A small image classifier, trained from scratch.
Model: 5.55M parameters, 32-pixel images, arch resnet, norm batchnorm, activation relu, depths [4, 4, 4], widths [80, 128, 240].
Data: trained on capsule endoscopy frames (Kvasir-Capsule), 47.6 epochs.
Rows from block 7 of a small image classifier, named by matrix and row number. Rows with one number belong to one channel. Each number is 500 + 40 x the weight over its row's rms, rounded and kept within 0 to 999. All counts start at 0. Numbers have three digits each.
After each channel's rows are labels from the 100 images, of 14976, where the channel reaches its highest value: "top examples" is what is common among them. Only what is clearly more common there than usual is listed. The data: capsule endoscopy frames (Kvasir-Capsule).
# convs0: first 3x3 conv (model.blocks.7.convs.0.weight, 128x128x3x3, each kernel summed), inputs 0-127
# convs1: second 3x3 conv (model.blocks.7.convs.1.weight, 128x128x3x3, transposed, each kernel summed), outputs 0-127

convs0.19:573427502470450488464444564490519552448406456541500457452477493558500543537490437470494569470537469477447421451434509551550584493446484505463465529524501500473523481542513469500486525490501472474449435396506403471521466551507547554513469433533495486527433508531512545508525463505470549505521464486476542534509498445552561519477489490471500467516454497536517515528569563546519477439497
convs1.19:464484493448483444455471566426501454524480573430576516529502529528509493564520526526469470481477476530567484519527441480579519519531453496513513534491503488556526479535479568491508585498550577470508524450377562496521388496459509537571437445528440514504512503509504477525463527512477473506517537498533505509488489539460566497522497533472575495526412432468499511540517482568516445490474
top examples: finding: ileocecal valve

convs0.67:496480534469429486515564523550487442575486488486503517510469555457551531510480447553518508469533527513489507517507498461424562554477531522503512577485478516506495436470451529607507464516477436420440482505552497482498482514529515485434468440531572526523507527463416379478458511546525545504525576500555486487461534478500458583425530473451539536473461509516533455494502472521486485423465
convs1.67:472474504557531529445480472470462421493541539506461473516548489555473445500509499463476487459449485498521424474502510379536464511504531489525502504585473492453552469522444477471482410490459482583528474486511518458544481478417533446523527519511480489576434486507499484446522479436406561512493479531425527499506541506518544505505487442480469621472480507518451452479550552438532469479516
top examples: finding: ileocecal valve

convs0.88:460540522485520516487530602539453513438436520549451440492504530491517457507569457525530416476515440516507578535522522508552429513401476458486520437491546567483527489435498461507501600483509481503486520484494445505508490455508515519486424477538476476486493533431582527505535440529542476532469455473557460528431456489565526438499480547452540441489543523517553462543530499500471519491557
convs1.88:514561448480464504487510567475485461488505586557566513528509427522505564559512490557448470407426481431494446544541426524541461494449505534478547559551475459482519497500459491426569487514473553511521423496490452533511514481445449487452524518509578484511427557513507495462468542501532516470478506493497449468541522516487495500500448536498411548588469537525539544500463533428531502493474
top examples: finding: ileocecal valve

convs0.119:534490455541533459522502512494484503536400485520506550530485447493468533474504513514557572520476506471555477526506486576514512509529539521566560491525501511540513531420495508538532530533387531404461524522525445420505518511512511491528476522449507482530479541516428552539480484494570506519484535478536523469475547493431588555490554492532457472519558541445586514542500406487431475565453
convs1.119:478499457481502525548536542491467544512579478455569558455527501503486477552498537478540494523498503497482469477471518550535468476486533424483456475470444445524496453434481485498524446472498482448466478541423497545506508543526465516489487561463538466594405560519502482427447452439406475466515493522520550586539505529516490513564465476507458490517547603477513534477475419471472564570500
top examples: finding: pylorus; finding: foreign body

convs0.59:461438536498528556516555453460526587563565513483473515468507473535586534512515476529496519477524482506509482540489489464496503506463490506532470486509504483504578594547550489430502599493508571495500523487473528535549485455512450564457509526468455502433469538530514511519547539537491468449461519490398424485479557533524475537459524544501531383459579489483506480509499420475567476457462
convs1.59:461491463536545599525478487464407446478433511485549423542471481497459444441499495467490471466550509430553501441522507474535487519455512478567492489514479535428540487527464515518565500493423506513513503454477500436487477481569454520533591479459413544544450551457437497522478478507499523530457422523503462524490435488521506540500511470480509534511542524524564505429515451437517435428479
top examples: finding: foreign body

convs0.38:561462468539583427532495542586431438537520504484504530459495500523462575553505540457580452516468512506497472517536519491459488585487464426480444543447443542487560438526500537480536484495481499533551532531563522535492584497501482501538511434501450570523504508469512458432546511502449485575511501490503482564514470504506552430512498516478484510469487476535506478605476547575548507542470
convs1.38:504393438413449487528524521529473558530492463555445547505449511476534476485444503505513458510490499456468545456514474492513375602553505533493522505516564508527549540498514459532569468468453511551519484547415536498501458520477492477505505487477566454497543437557412453515478444529488512464557508474507529511512478521485437471528540536535494528475488522519513498508557486586499588560531
top examples: finding: blood fresh

convs0.60:545542446521546503518541466523465468468479454509507547546477508542433426476577508469551529572489477509476480481463439455513437501463407510460485527534528497467443535490484543513486463528467532513498519545500393597477455442489532499563452456539477489453555529470479511543533539480497497444478607510484432492522476472534585464456472553497477540544563451458471468474539511467452486469531
convs1.60:452513512481496517509542422562466485442441512473456412491523485437413444501464558546541557446462509496486523481514544519472484479477469555571487513505531551531470549460533549492471577448510506505498443535511485527458505527505573535539527524452507536529547497509460436482539536597467564489498437522545457486446496489566554509532430413480489572463485551532465535510420489511530485496517
top examples: finding: foreign body

convs0.102:453499561492372508454555472501549522514466465513520490461440516548540517504487423451527487516492501529509437588552539511545480515536465545530577482523480534424521473434513481469552519502530543475519479458475499482543539549517486490524490480445489412501501588499489469508518430474529451482574539454471467453476530570471495562488547523472421491451454490475568492514452474538419507486545
convs1.102:449483446517485415533476475483509540570509471510535550530537515545482413554466484454571523513521453396481477507470494449546481499500554463500556515515450508538509489479541516518453528473469479455494531485579504515568472541514503572412583481446566457528499516497465480431484406438455518512509525444537523489472436466492480544583457515513493472445585519439476476479463534513497501513475
top examples: finding: blood fresh; finding: ileocecal valve

convs0.96:506479530483486601524512454408575540469491463497487472435471592487511505502544492498497483453456519496449469526471606538479518482441513509478570489464477506455440498473469450533594529533414517476479501500563486524515550475473571472501473527460458535497474457556501467534601463538571467496476552507395493532502473520485472548469526516479469484475487444518490521506501484422502493575546
convs1.96:467478474507475470423522500544515547517501499502471512489525470554501557550510537588493476501521496476497462445486486585558406509473449460537524523549569465543505452450520539594443525487461583478549494525540444451501444535483538467475507493520500550520504452521485493506460486459421482468422533478519538496573548583491457491538456554502462452482544547534596530529459468515556480554507
top examples: finding: ileocecal valve; finding: blood fresh

convs0.124:561514522539513569512486510484518552506461424538520540522485489443524515511514471530506493403502464533538507532499472438525480509515517539526471446446565536494414527507554449487564474485394407485487468492550432528518537492586466499436533502492480561480537483566536485445415480510520514467509526419535539452501544505455502456525538540521514471453494512522555430499508418550434511523468
convs1.124:545516477486520489498414478505420452567494426456474510524455509512510495553462490549497520552489465463517429515494482516576488466507570494532525478491547491468490564454444522475565460497456579453427480444475537459471522576514481444434479488506532423451505498522524529503454569491512464584526461510443488508471487536470539453538437464519547467487538489557473531412512429570521512548520
top examples: finding: blood fresh

convs0.94:489442492506443564473514548582472401442528471448520507515527431489503508499539436530543496563470550442483520486501541415411442451535496495514470436558490492507494435541536579451525468489544416521497486483477480523423509483528530521552474453404522497546579523511504474427520526473515460511477486448506536469468559479509501485496489472522466581482459488488473555538524523517556542488462
convs1.94:472472475476404451522599468537451493455437534550529504537483487501598471410528523473461567501492503523458489530508517456457505549534491488555488503499512484537464464491530517557494475574502495537496466400461506476483571458433540632568487527465454465487500504465565470516530503517555521486461515449498514449550467432506538498544451516511563476524543486472541534557532474489498461478528
top examples: finding: foreign body

convs0.121:517531520461504421473522479440402443498544486443490515548444501538477493546516506489505469529485578500559518486558489511514526510533543528472485519451464481464515487501563433538612548526440606500482451555520462492541517475428491423493540437487440478482527490397465496480461494526540514437582526510533464516509519487501494421467534479497518472461493536532487489504557493526506448501597
convs1.121:460452508551482488503451489515543513446424471491483568424491517545478497501558569549530567457546452558433477470464468443583528517471525453562514450484479460451497494559504495467483465511510496440480459526483456414457478444558508563466529483473434430464480489530480512492527502541477494604470499550541464474543439524490409465491492476526434472585540500515461558478504523490492481523487
top examples: finding: pylorus

convs0.73:543519471444491480526522565515535432427489535483525559486486433566436499523461557510521486527502447558468468520476476616559480485456499510509518520564474370410498515494524454495431574532481511506542467517496429480541556544513489474592527472470532554518551506499474433529457454526518545509535469501487510549520482493538472457502445454529555510505514587512522460496469464499497519500456
convs1.73:497529531437544455576469518574486552520495403514548525419515462471511517466571398441579516494476469511496503499490508523562466520467499484553464457585479496442527547536488497454450501456455554477519563484489533518449450510544552525548470441488454487469544465461520532499504569518525532412465573513526469514494485489447531432514567532496452464534504486525537571462540485468502536498495
top examples: finding: pylorus; finding: foreign body

convs0.115:458503528493427550484500498492535500385498432469483444448499401557493467562502521482463487499508496444496454492398515509495518537504496441548537538493512486514484442442553457476471421424454543472476531477445560550554451465536444485525484477450542527489497494487461406522510526556565529475505528452449477496460522521487568491524507476472569505571477481475480413456481494470540516527515
convs1.115:543466525515568497483469498459521428432446486511490448458475537606472479452557460501479511530435495515462529519488465543547456531494523529482514574497459560530446521588482522579554575504424535484502479547505483439558488500473503481476465484445463496584561558482446542552500449546484533533462464508483446561484420448501495484471447494494478421468479503437492562468488474517524512485491
top examples: finding: ileocecal valve

convs0.66:500470521454492479447472523474518549461459482510519470511525453532484506526439533469470453470518437482484511569527483522517506523544516485429560559484509422553460516500593562488455403492466554436477429460466463548477508527466486508516568569561510495542550490531480473541428514468564473440553536504477499449511512439541549586475510470553525510429507420530450461508505481502562539454490
convs1.66:454492463524473484456454517482557475437484482473504437503486546516443442512469508477564485476500469506513513480450492489479463488492498482486488580575519619514507532572381512502490458485465471494423478515482557488518470548568505506524432496435468453511586522469526555544498518507516450473467500547507501531424444507524521507558527562445529529459450545433441541508539471458569568522468
top examples: finding: ileocecal valve

convs0.17:528560485615472489522530549550464450602546480493537461468467446562451527415511569557434544528528527477499538554472471463537448502440496595551515553418473552433520474441497510487476489421505509523469499488540497510475505497476457446520541543429527457516508453452457588455507493481500499478508501430549565515512498539476537500518515501487460488500459495470553496516538471508541486492531
convs1.17:508544477487544490502550445415444514496511519490492509417412500480519578485441499509441586488512469519466507525499541456471519471433479575569444445497509561505460492498504509420474418463481449466528442465441481460496505509456503439531525529531493452557456530496473482475495501491491533477494494434457579468543580483511576445488486510475503472489504491519488478474477425572482406552544
top examples: finding: blood fresh

convs0.106:547489481485483546438515516417476527516470413498548526476513563552528516517510504539480462514495488442504435456456517513488503467448405538432497494484568474522513495493520593487558466485466585562484504515540467524461438428452446451468464504427469525474574527475511529471526552443517571464513447477411561516520584514494450509495523521513474456465533545544554506532497477561514531521491
convs1.106:491479499462510538517517465470504495520569578524493527501488460576469538436481519574458482532560459457504505468534555434524449506430486466530444494454534539498505536581410462451494445482501490502497537464568512518450460434552465518474488574482485558556499504527494531405472455554437465528480510450478525504456507431413548528490439511488553551485533513579488544492506533477547453524514
top examples: finding: blood fresh; finding: pylorus

convs0.41:523492473492456537533498494513591528512528488548475474472482516450510447512499367436522536545535493554528455499542494493512493502571518500520568536482518424453531552447526507481570439507530520488470496477450450478571491508513503557445484458457472465521539473533535462432579457426534483498534551451459522461513489485494564483430434549465425520515490476510517524535551509564402483459513
convs1.41:476533418473456494495484477491487529547466486530562491474462440545530510429504509493555506571535507467496490497456445575547463493494513531505559471537519488447500463493430490438484523451397496479542479471523485438470492521559483468415557495530534458444494532511561494524474504518463544556446558539507541461477444485464453444568600502481554445448525468488445524516475516471501517403439
top examples: finding: reduced mucosal view

convs0.93:471501530509482418512518416556468546591458441469492479466463508594492531518540460493481550475459496578442543500475540518526545472424512478437548525539487516533472468511514507484450516528461475489457545495477547554579514607472528541583535454570485465530456483414494497478513490539493460470481424457440506476519453506529487524522476529442489491517532436489496437470494475473483508427537
convs1.93:458462482531476457480447504446484532426495465494493473466496460441510578499515441456495494546464527558478473492572521467498510526404489449580536517574488514506491521503493462475497459495486463487480485549576468486565536495449502525567494562481494494628505498497533498497468536465512495477469494485569502427519494461475528494560428439532462485554494547542478469533460527554377439441482
top examples: finding: foreign body

convs0.52:530588504459507515525495508466490460433537451465522493524490460563489433482468480557510554482555567468482477535530539420471536533518507484514495562496550450487525448488461498539531450445485463549468533456518548428513585621483448442506487468591555515537492443506475538481444470496504555511494534540449550483488539465587508507539460472459502476432480510463523448506492553443539540486524
convs1.52:573507492491447445492503472480549535525522510481523513458512579490417440472510510538463496526471510645519515506525534462487461514412527442549480512519507500494485513544456588445560454466534480482531524438487473512595497480443548440505467510456500439491494510529491535489535519482476433501501423413490605474526514470510523511450557541490493502451530485458479537451448455523498543547482
top examples: finding: blood fresh

convs0.120:531443481520444489506412507495530538518490502458488529474462515486487541515445516484380534518519488517475500526510557516495479447477551485513484538460448473439547472454535414512565554441478457472438543470467529575565502491436508449571496475500462447479566501459491561497515544543466476465560557530530447628526446555509491487533488445503454432474451526515500532522462502512543468525490
convs1.120:485426531535568500566510496434509558500504501472445575498475501544444537457476508489460429507421485516491548479458435534486542521438500517512504557417471494521460458510542391548541568514562528524539556536533459516448555506540588427539508513491464459463471547467467503553451497566512534461501500492552474467524510552501529492464564505477495461464434532550469515541502480552461520517462
top examples: finding: pylorus; finding: foreign body

convs0.101:460534453563460507509460501462477485465530493568525490561523476473520422525543514503582458472477485522508546481464520476571501499542499457446492472472482521478537433557501529451455576403516511513426422521466493467473426523507494458517460527479526518507585434498542500570439489502478538512488569418481452523548536467490440419490481537600448464542455526503555530515466495495515523523488
convs1.101:494483544542522555548586499436493512453429485544413428506491498451504512461518518495471488497473492503523500466470555533417536514515512497502537486435548510479467601503492488540474496522537532542488447449473564531484463404461474535491472452473453544444538510487546553518524553451606494543510520528419521551495482506463515516476426490573555525518501495404457504482519438470496465447513
top examples: finding: foreign body