A small image classifier, trained from scratch.
Model: 5.55M parameters, arch resnet, norm batchnorm, activation relu, depths [4, 4, 4].
Training: soap at rate 0.0025, 15700 steps, batches of 128, held-out accuracy 99%.
Data: trained on capsule endoscopy frames (Kvasir-Capsule), 42238 training examples.
Rows from block 8 of a small image classifier, named by matrix and row number. Rows with one number belong to one channel. Each number is 500 + 25 x the weight over its row's rms, rounded and kept within 0 to 999. All counts start at 0. Numbers have three digits each.
Before each channel's rows are labels from the 100 images, of 14976, where the channel reaches its highest value: "responds to" is what is common among them. Only what is clearly more common there than usual is listed. The data: capsule endoscopy frames (Kvasir-Capsule). In brackets: how many of the 100, against the usual share in percent.
# convs0: first 3x3 conv, stride 2 (model.blocks.8.convs.0.weight, 240x128x3x3, each kernel summed), inputs 0-127
# convs1: second 3x3 conv (model.blocks.8.convs.1.weight, 240x240x3x3, transposed, each kernel summed), outputs 0-119

responds to: finding: lymphangiectasia (33 vs 1.3)
convs0.63:520490521461455488483501489528453467493515479475485492498507487496510457483499495506525475504477484484482501518475472513469526471531510512510491509530515489489450496474544516531467499478492457552503496449536478528486485448466519518488476498551449526542483459524496509510526479512474460491482519484486527529497567466486517501519474515483464508537466524495477506507479542478484512484529
convs1.63:491489468483498493498480481503520528456507495516523530515461490454497517466531475496489500516492525467526495533489509468507491449499506498472480506523491501508493480488530521514462522486469495476487498485517445528509488503498525492487513510497523496497545511519497493473518487508488491569486491463524481526463511516509518517503489492517508539485480506493477482

responds to: finding: lymphangiectasia (48 vs 1.3)
convs0.183:544485536475539527486481507524521504488542488471539510448519483487465527503482503527502541476484528505521466511485519492527476509520535481558535472505515511527470546503499499514488493502476502465512497496499475467473495507480476476544455480450539464512518479494506507534471513450492461496452540480494502501549499517539470487456501482494491503478521458484505485469475517478485500469523
convs1.183:517490524490450497522530481471524450464513505535514523483526525496459509452507486496476475471525479496573490459515458525481538491464487478464540518490508539516478495506515497519478517498516472496533494502495498535462502499462509472542462539476526469481484506495516457491470497466541496524498488501529489506506547537501503536517496492465498508480533418487524488

responds to: finding: blood fresh (36 vs 0.9)
convs0.173:480496476491533463486480491505497481509558498574515495501537494509516461526525525531480523507459509502540484513489469481486504463476494498564517530433489578482518493469479471475519461505490499466482513512495535466523527502447520447467514489495499544555493484514483541496510520476499497526517497462486500509507491491479491480514486493499488520509513466496502503467512475517489502496502
convs1.173:503538537484469507496508533467460475504506447497483486503468525513451515496508516513469499454474575473503454479468492436459485517493495504506509468506519494445483498486506501519508500503484477449495523538526483474513488495535488522511500516479481528482515472548479487451519453460496486507484510496535483522528469532486532494493508464516488484473485478472500476

responds to: finding: reduced mucosal view (53 vs 6.2)
convs0.116:482481528515517507518504446464492503535530484522504498482477490453484479503536484498505509532502551497500528513455496497515495547555495490493549473495532495499478471500480470519519510501527445503462497466484519508511501559475526512490508486529524494525485514467530478494461521503471456481497535464523516494508516496523511486538509467468477478498489492476478467525459571531454500518509
convs1.116:520516490526485453519486495474505496530543483507493490451584486513508510490521538520478535516493507460530508521489484481490513483461515490506531495470462412491519509506456501523519519555489527510525534509474479538462524522506476462539501513556485447502516483492458478501469504468479489466496496503528507517495465502488502523491498493565489492479505501546572515

responds to: finding: reduced mucosal view (26 vs 6.2)
convs0.131:526471523490541486448469457503518531524475505521497528517514512451489506450474478514478496534470481484480501506507505508504543452504540487499527507533498464514484533502484476447499509496510498495479536466490474556480543487516494490504487444517496465514559486511474514491467513507503471540518540475502524523484507540481486515526493499460471486498482481530511458486514509525456479476529
convs1.131:532440473539529508493499547483490462470527515551461539523520512532515535479465496525463517486465535462515480518513500508484531466539457526558501464486523481485529508508422553515510498502484499485484532485468525476480500521556495510537448450533497491489472515443521468467487495480490486486481487482497498498484484466495515529512493474538484487516544491464485481

responds to: finding: blood fresh (46 vs 0.9)
convs0.217:493473447536505494477486517512473467518550462485495496433504536506527506549492521463481501501483534482505464469514476473474511464526552522533527445468509464512475476481488497488480495497494489488493515503521465486506517491487483480480491485476539488522519518501504524472497483473541508507522486514520485453524543487453513497514557498499533448509522490517532531469466474498489518474496
convs1.217:492497486501503476567497504560499569467513512496479478468479516526461514497487545475475491497550527505480507503500512484537498533474506505536483491462469516546514496516495528513546520521515513485496530506539482526469492485524461560527483499462472520475462498477499463505491518498506510496522474474459482443533485449508469466485457501443488504484507504490523502

responds to: finding: lymphangiectasia (39 vs 1.3)
convs0.89:513486483502493446542509530479479532474474485460472523490544481482495525523545529476472491463511496508476463488510510519592481490569494503467505519480510539508520544501547462521452507512508516509491511462508475488479511560502478527525523518521495506477480453481511488504530512487471500519494484518494496481510501534515505514504484500520460495493470495464516492517476457533499507514479
convs1.89:504468523531482497469510500520508505506487466511519533486436503513481502498490486489455528513486482487510479504530484466457479494490508430489477509501548528477534495471523507545501495516528525543541522465481477532501509497491513534476465499523537468495503504517478538459497470484460525490529524492533496549537545545479494474483489524491458537508502434533496491

responds to: finding: foreign body (37 vs 1.6)
convs0.71:489558529506489502539495490461581545514519491499499469486506484497505483492473531489499502530483541496492516485495511520557480478478527499475524485497505457488483513511487479482458526507503482519502461526518534497514476489497485470495486502518534514495467501470485501475528551512510476522475494571496535498516513476501473456504487482488499520407461494523457484507537489503485489521504
convs1.71:516525502500535533516469487495558518524485505510540475508514516506546506472515514496499513497522536515544471494532506497443445438462516487504510489536492514494531510513496473518523506475450475534509459487524457501472494465532537522494520508460495510509484497542531510556468455522477482491519485488478491515461502486499498468509504528532477501546461473525500498

responds to: finding: pylorus (57 vs 3.4)
convs0.208:543471512477496485517490512479513491475513540469485569497439481495525551500433494517500511488458517530489456496481460525503476508483461519493470504520487526481494491524513479482506503497476482460474528487489548531476488527478480479535479494493499499511480487539509505499476514492512526485549535508544471506542476491474511490492479470543518474451483487506511542486475504543528514518480
convs1.208:475476495522482528508511463495563517502494534541547493459485472488521492507511533486538491499495507447495490504488492453539498506505529560477468504510491485479517504502539476473470518490507507484514434473505440469468532514516498474519443526475500458437483465497512517543506492501474545516522543494526467501511498471517524498494474504547558506540506498495482510

responds to: finding: blood fresh (66 vs 0.9)
convs0.1:503514479474523457503533496507510510503491485505510499507485481530487547518477479503478484525536481500498516487499538527460475554500534475512496480477482468551491509518481550461461487518518501532500450495497507564520509514477539474518478523460519505508536542508522517579489489464516516471481496499482508500491486510538487537500477471476475474514542478531519468522485473501462470485528
convs1.1:501496488474464499540554505470484480511517529461499471453496490495506516521490478503470489522515521484507533491481490527521515449509518417473489488489529494491473542499470499454518462487547442486488498517487537505464501511488467503471508522462434525425484500494488533492449498496523449501500483499479467520476479481534486486507500510509456526469503548487550515

responds to: finding: blood fresh (27 vs 0.9)
convs0.118:522493500504475504484493500482479546490497500527468510536526533530476443500517550507484466510493475529516466497516552481501533523524498469514447491480520506503521476495539516494504512498505471487508479487473519450529483479467522482506495511511489510499478476476470513498518535445461470511476540465485538503495520489502584482460499513469503508464466544483537500530518458468486507490491
convs1.118:522546505474511544519460475494506530478522481463474528510521500495481500475495501494480532532497441535485487508477570479521508491520486504503480491522493473528477481499526475558490487512550506535506548499506520513531516504459519488519521500473458494558486465464492549534503494539486522496542491518523528478456481510491516491491520521543457547490526473498521534

responds to: finding: blood fresh (43 vs 0.9)
convs0.105:529502560437475514495527496500513482525519524459487516476498514450493542501509531499476479549520491473481513469507523500469512515463516508491509508513478470560546474478490497478503504497531492537483537475474481484490512486491479513524504449474550494484510515513458529473517496499512532483438517518515500528496483484471536504494507513443503500524499539468522497501474475501436490525503
convs1.105:486524496499509495514471508571445518498502529480542509466492507484552474479438467491479472520488486517492467542492471512516447530485478488488512492470489507542475492512512509512490508549490534469476541547475473531507515549468468490470505525488533478524548518499505483490494498498480496554464523460488504533483499507490475509529516510513504502458510542494480526

responds to: finding: pylorus (64 vs 3.4)
convs0.61:516503476567536525513496537505471489528452499454471478496505490481488477499492519525483470504475540510480467496468498528541511510457464506485483503480482500489494514501499503538539504549486482500508530518431438535503504511499470491470464520450503505472488528537492484488522515506515498497560481485553480537495506479472540498507479460503502486526492490467495512504508533510466509525525
convs1.61:478497481470474472490486464469457526453489476593514458538438486494491509507475473493495514561522497519477504482484494483530466525560489508519447475479509494481509474530515529474460467470493470494515511508494495506556454548535511546505492517494513474505470475486497570532501476482473475529463474474492533472481461487480542494529491475497478506517486516512507497

responds to: finding: pylorus (33 vs 3.4); finding: blood fresh (26 vs 0.9)
convs0.31:493516483497505503511530496501546485527482481508481496483460499528468496539492481566492482486497480461508468494494494506539538524485457540467492481462492464464478504477461519491496490534442485451514488486492491483489520464501463513451528487506498524509521488483527521467487528519552501479491452524504497471523520484458535532492513501516482512494516467509508493533509435537469462521499
convs1.31:516522495484516500492512446513516517497456536523501486489515509503470472534452451495510470466487547509449511469551482494464524526499490488523490486519477536487487478491513529492511518505513469510515489435463524469509500514531483543489545488452510503485493480506488535512454500459531485514485521512472444483546480543437461501508537526511474515473529523502496530

responds to: finding: blood fresh (35 vs 0.9)
convs0.239:455502464514488491472484493487502477504512488513481470511491526500540481522494516507469486508513508491474512515524501483506547491493525502537505490481531487482482482527506523508511506510528484475499497493468503448480505524519580485484500515462524536491554472473507517478516448491479496483558502487481488483585507513510560505474434516484530500499498492448527470498501457483462477504486
convs1.239:537539525498450502515508493460475491527472532480470502503498498496476526527523489484491506472537465532513467485466540490498446520491455514530473508548522468533532496466518523491479501509549537500534536477507478477462488477459494494472487474449477504440511529518471471477524502513510550509505502506465527505465537497512506506527494495490459531522521453521494529

responds to: finding: lymphangiectasia (37 vs 1.3)
convs0.112:502523519527500463513501472553484510445491456503499560531483470494494489487476473523513527522493489503497469481513463510512476494513513533484470519523505459528480537489525474505481496573515457511486511497550474487533529479477507472510466483447529528485516493517488498509505559514476480473500491484530521482490501465515494492458514482512496490482499457463497507469476515559546495486514
convs1.112:515521510494479514497538499509533513511488544508508492537505476506510519490504512461519525545552476499580522455583464474526491528505490529490494472499466532463478513509502533475498479508514543507487475499498476498484514481497498476521497499499526478488512498468558505511474514463526518492448468557464497491484515476588515478513488452474470494532487484469523514

responds to: finding: foreign body (53 vs 1.6)
convs0.4:486467516477464476509483500512494494525504457497496511475543504499478460518526515481496531488460477460475511470466517482464527484532487446479477508482493423549464480520563471556507506469500523551502531512480483514496517464500481518541531483516478506484502494476484538531510505498457503534483504504469504489483505496502469525510486478500474514485480484462497528521540478507502500489551
convs1.4:486515510467511533534472480490468483533516450472511515472474488520490486504472478466477534494531490470530478513513482503515503531480524509494579525514512516442523506490502515502468484494477507500469543490463509551486485509491479533502513484512478501526478443506483531495486521455521542506515508515524486498455469461526532489462482479534504494504472507515464462

responds to: finding: blood fresh (50 vs 0.9); finding: ileocecal valve (30 vs 8.8)
convs0.66:525489505539541489556475517503474465493525491482497489501493491474516514466503496548472494470514501479477500537488503454479481510514469488500491490482530521510519507524478514504533541489489455485481521512517532490540539542492520518505490543531487513487503463487551528467503522474510477469506481478457487461512524459553553510527480480502537516523530518550500437480518485503480504521480
convs1.66:524513472521515456493557496513449502503506491523478478544522439502474494490488528501560532515430499498506475458505468506494510510492494497549529520504497504523507488481483472495517483465428531479503501466485518518489456501460486523493480523460468507466511485543456473490489485495511478495486527529529491535472472496515482460469502541472510470496526503530526505

responds to: finding: pylorus (43 vs 3.4)
convs0.126:496496476508488487466467526485499492516536492470477524524498488497485494476529511526529453531483518497519506515489527509528521552528485533516507480485524513476501518500524500490471485506465519498505521470481479490510566468548517533478521467508510480493474492531502496479501447502497536535508537478536464559500501512475463459513483445536542533499482489460472493459490514558475517503527
convs1.126:512526470505537505479495468516473512515507529549531523533473521511525493470529496501476459529480476463517494538483534507472500527501522485485471473520518511452513524525490496515553484481523499484511530493524517492520535510492502488472470470522516556498502538495521552514482474523475547495491504493471549539530515451460511467517486512515505513540467507506517467

responds to: finding: reduced mucosal view (29 vs 6.2)
convs0.84:521474531495517514532485501485515517518493475491473485481505513470488492501510520479500485501482512487473526493584505474491500468513483490503510501446471483509509499506484476512558516494493479512508517494502442526462503548486430485485495511538515473497506538500503468487470491488548495440521490516464490487529543491457472434492485510498458473492496521502529497516484458507465530451511
convs1.84:500496483498500504496505499527468476480501497480517464492456507522495487497549459576495498480513479513487551493445514516492519477483458493522508468502497504465539492483467472500525479520517470523520453507482514517495529493515509522521480513466456488495447525482443467467488504522484481516467543502497463456475478533492492458463485510476456502461494474494573465

responds to: finding: foreign body (48 vs 1.6)
convs0.235:513490494499485477539480559484496498516547518508497548507521515471513490479452509491527485503519464510513556545486465526555497533524502522483524497550502475476491514471523521461515514529504509502508548472503502496459466513467515472487505477511584473482518526505518501496520502477488476453447520499513490527464487504464484472474496532522520512482501507537532523508497504497470472483509
convs1.235:527511491475518506515515493474505491487488487470518515471485522509553480483433470535522462484546517518488508489512471428417474465463532462488463541521501519505477504492491536481479486551471469472507541487570519531470522465518503515513487442502500528488518479532538496476493526477475490489510454498529526504514522504475471493496480522499497510514559484488453471

responds to: finding: reduced mucosal view (26 vs 6.2)
convs0.59:531533492567512482501484503467474520489511581502509477492504526488496455514477523497433502495475508524533483517519512499555518521549492480485488446504567494469478477493489527476428504526505490463501478511503538507487472526497487490471494510511520501492474525491510480472498488485476491483484488473481476497478478543508472480500527505505518523486503469466508461524479471460499468499504
convs1.59:477518505492497508475520470473474456508468524492511562477492483474549518553488507526472562517517513510509510507521499500539471533471497536500508501538484485510523489519480505506456503497447525499534464475514488500543550486528470444506528508488446460533531520484486516510489499473498527485493536499507527543461549524464487483513480485498535501519530440434511473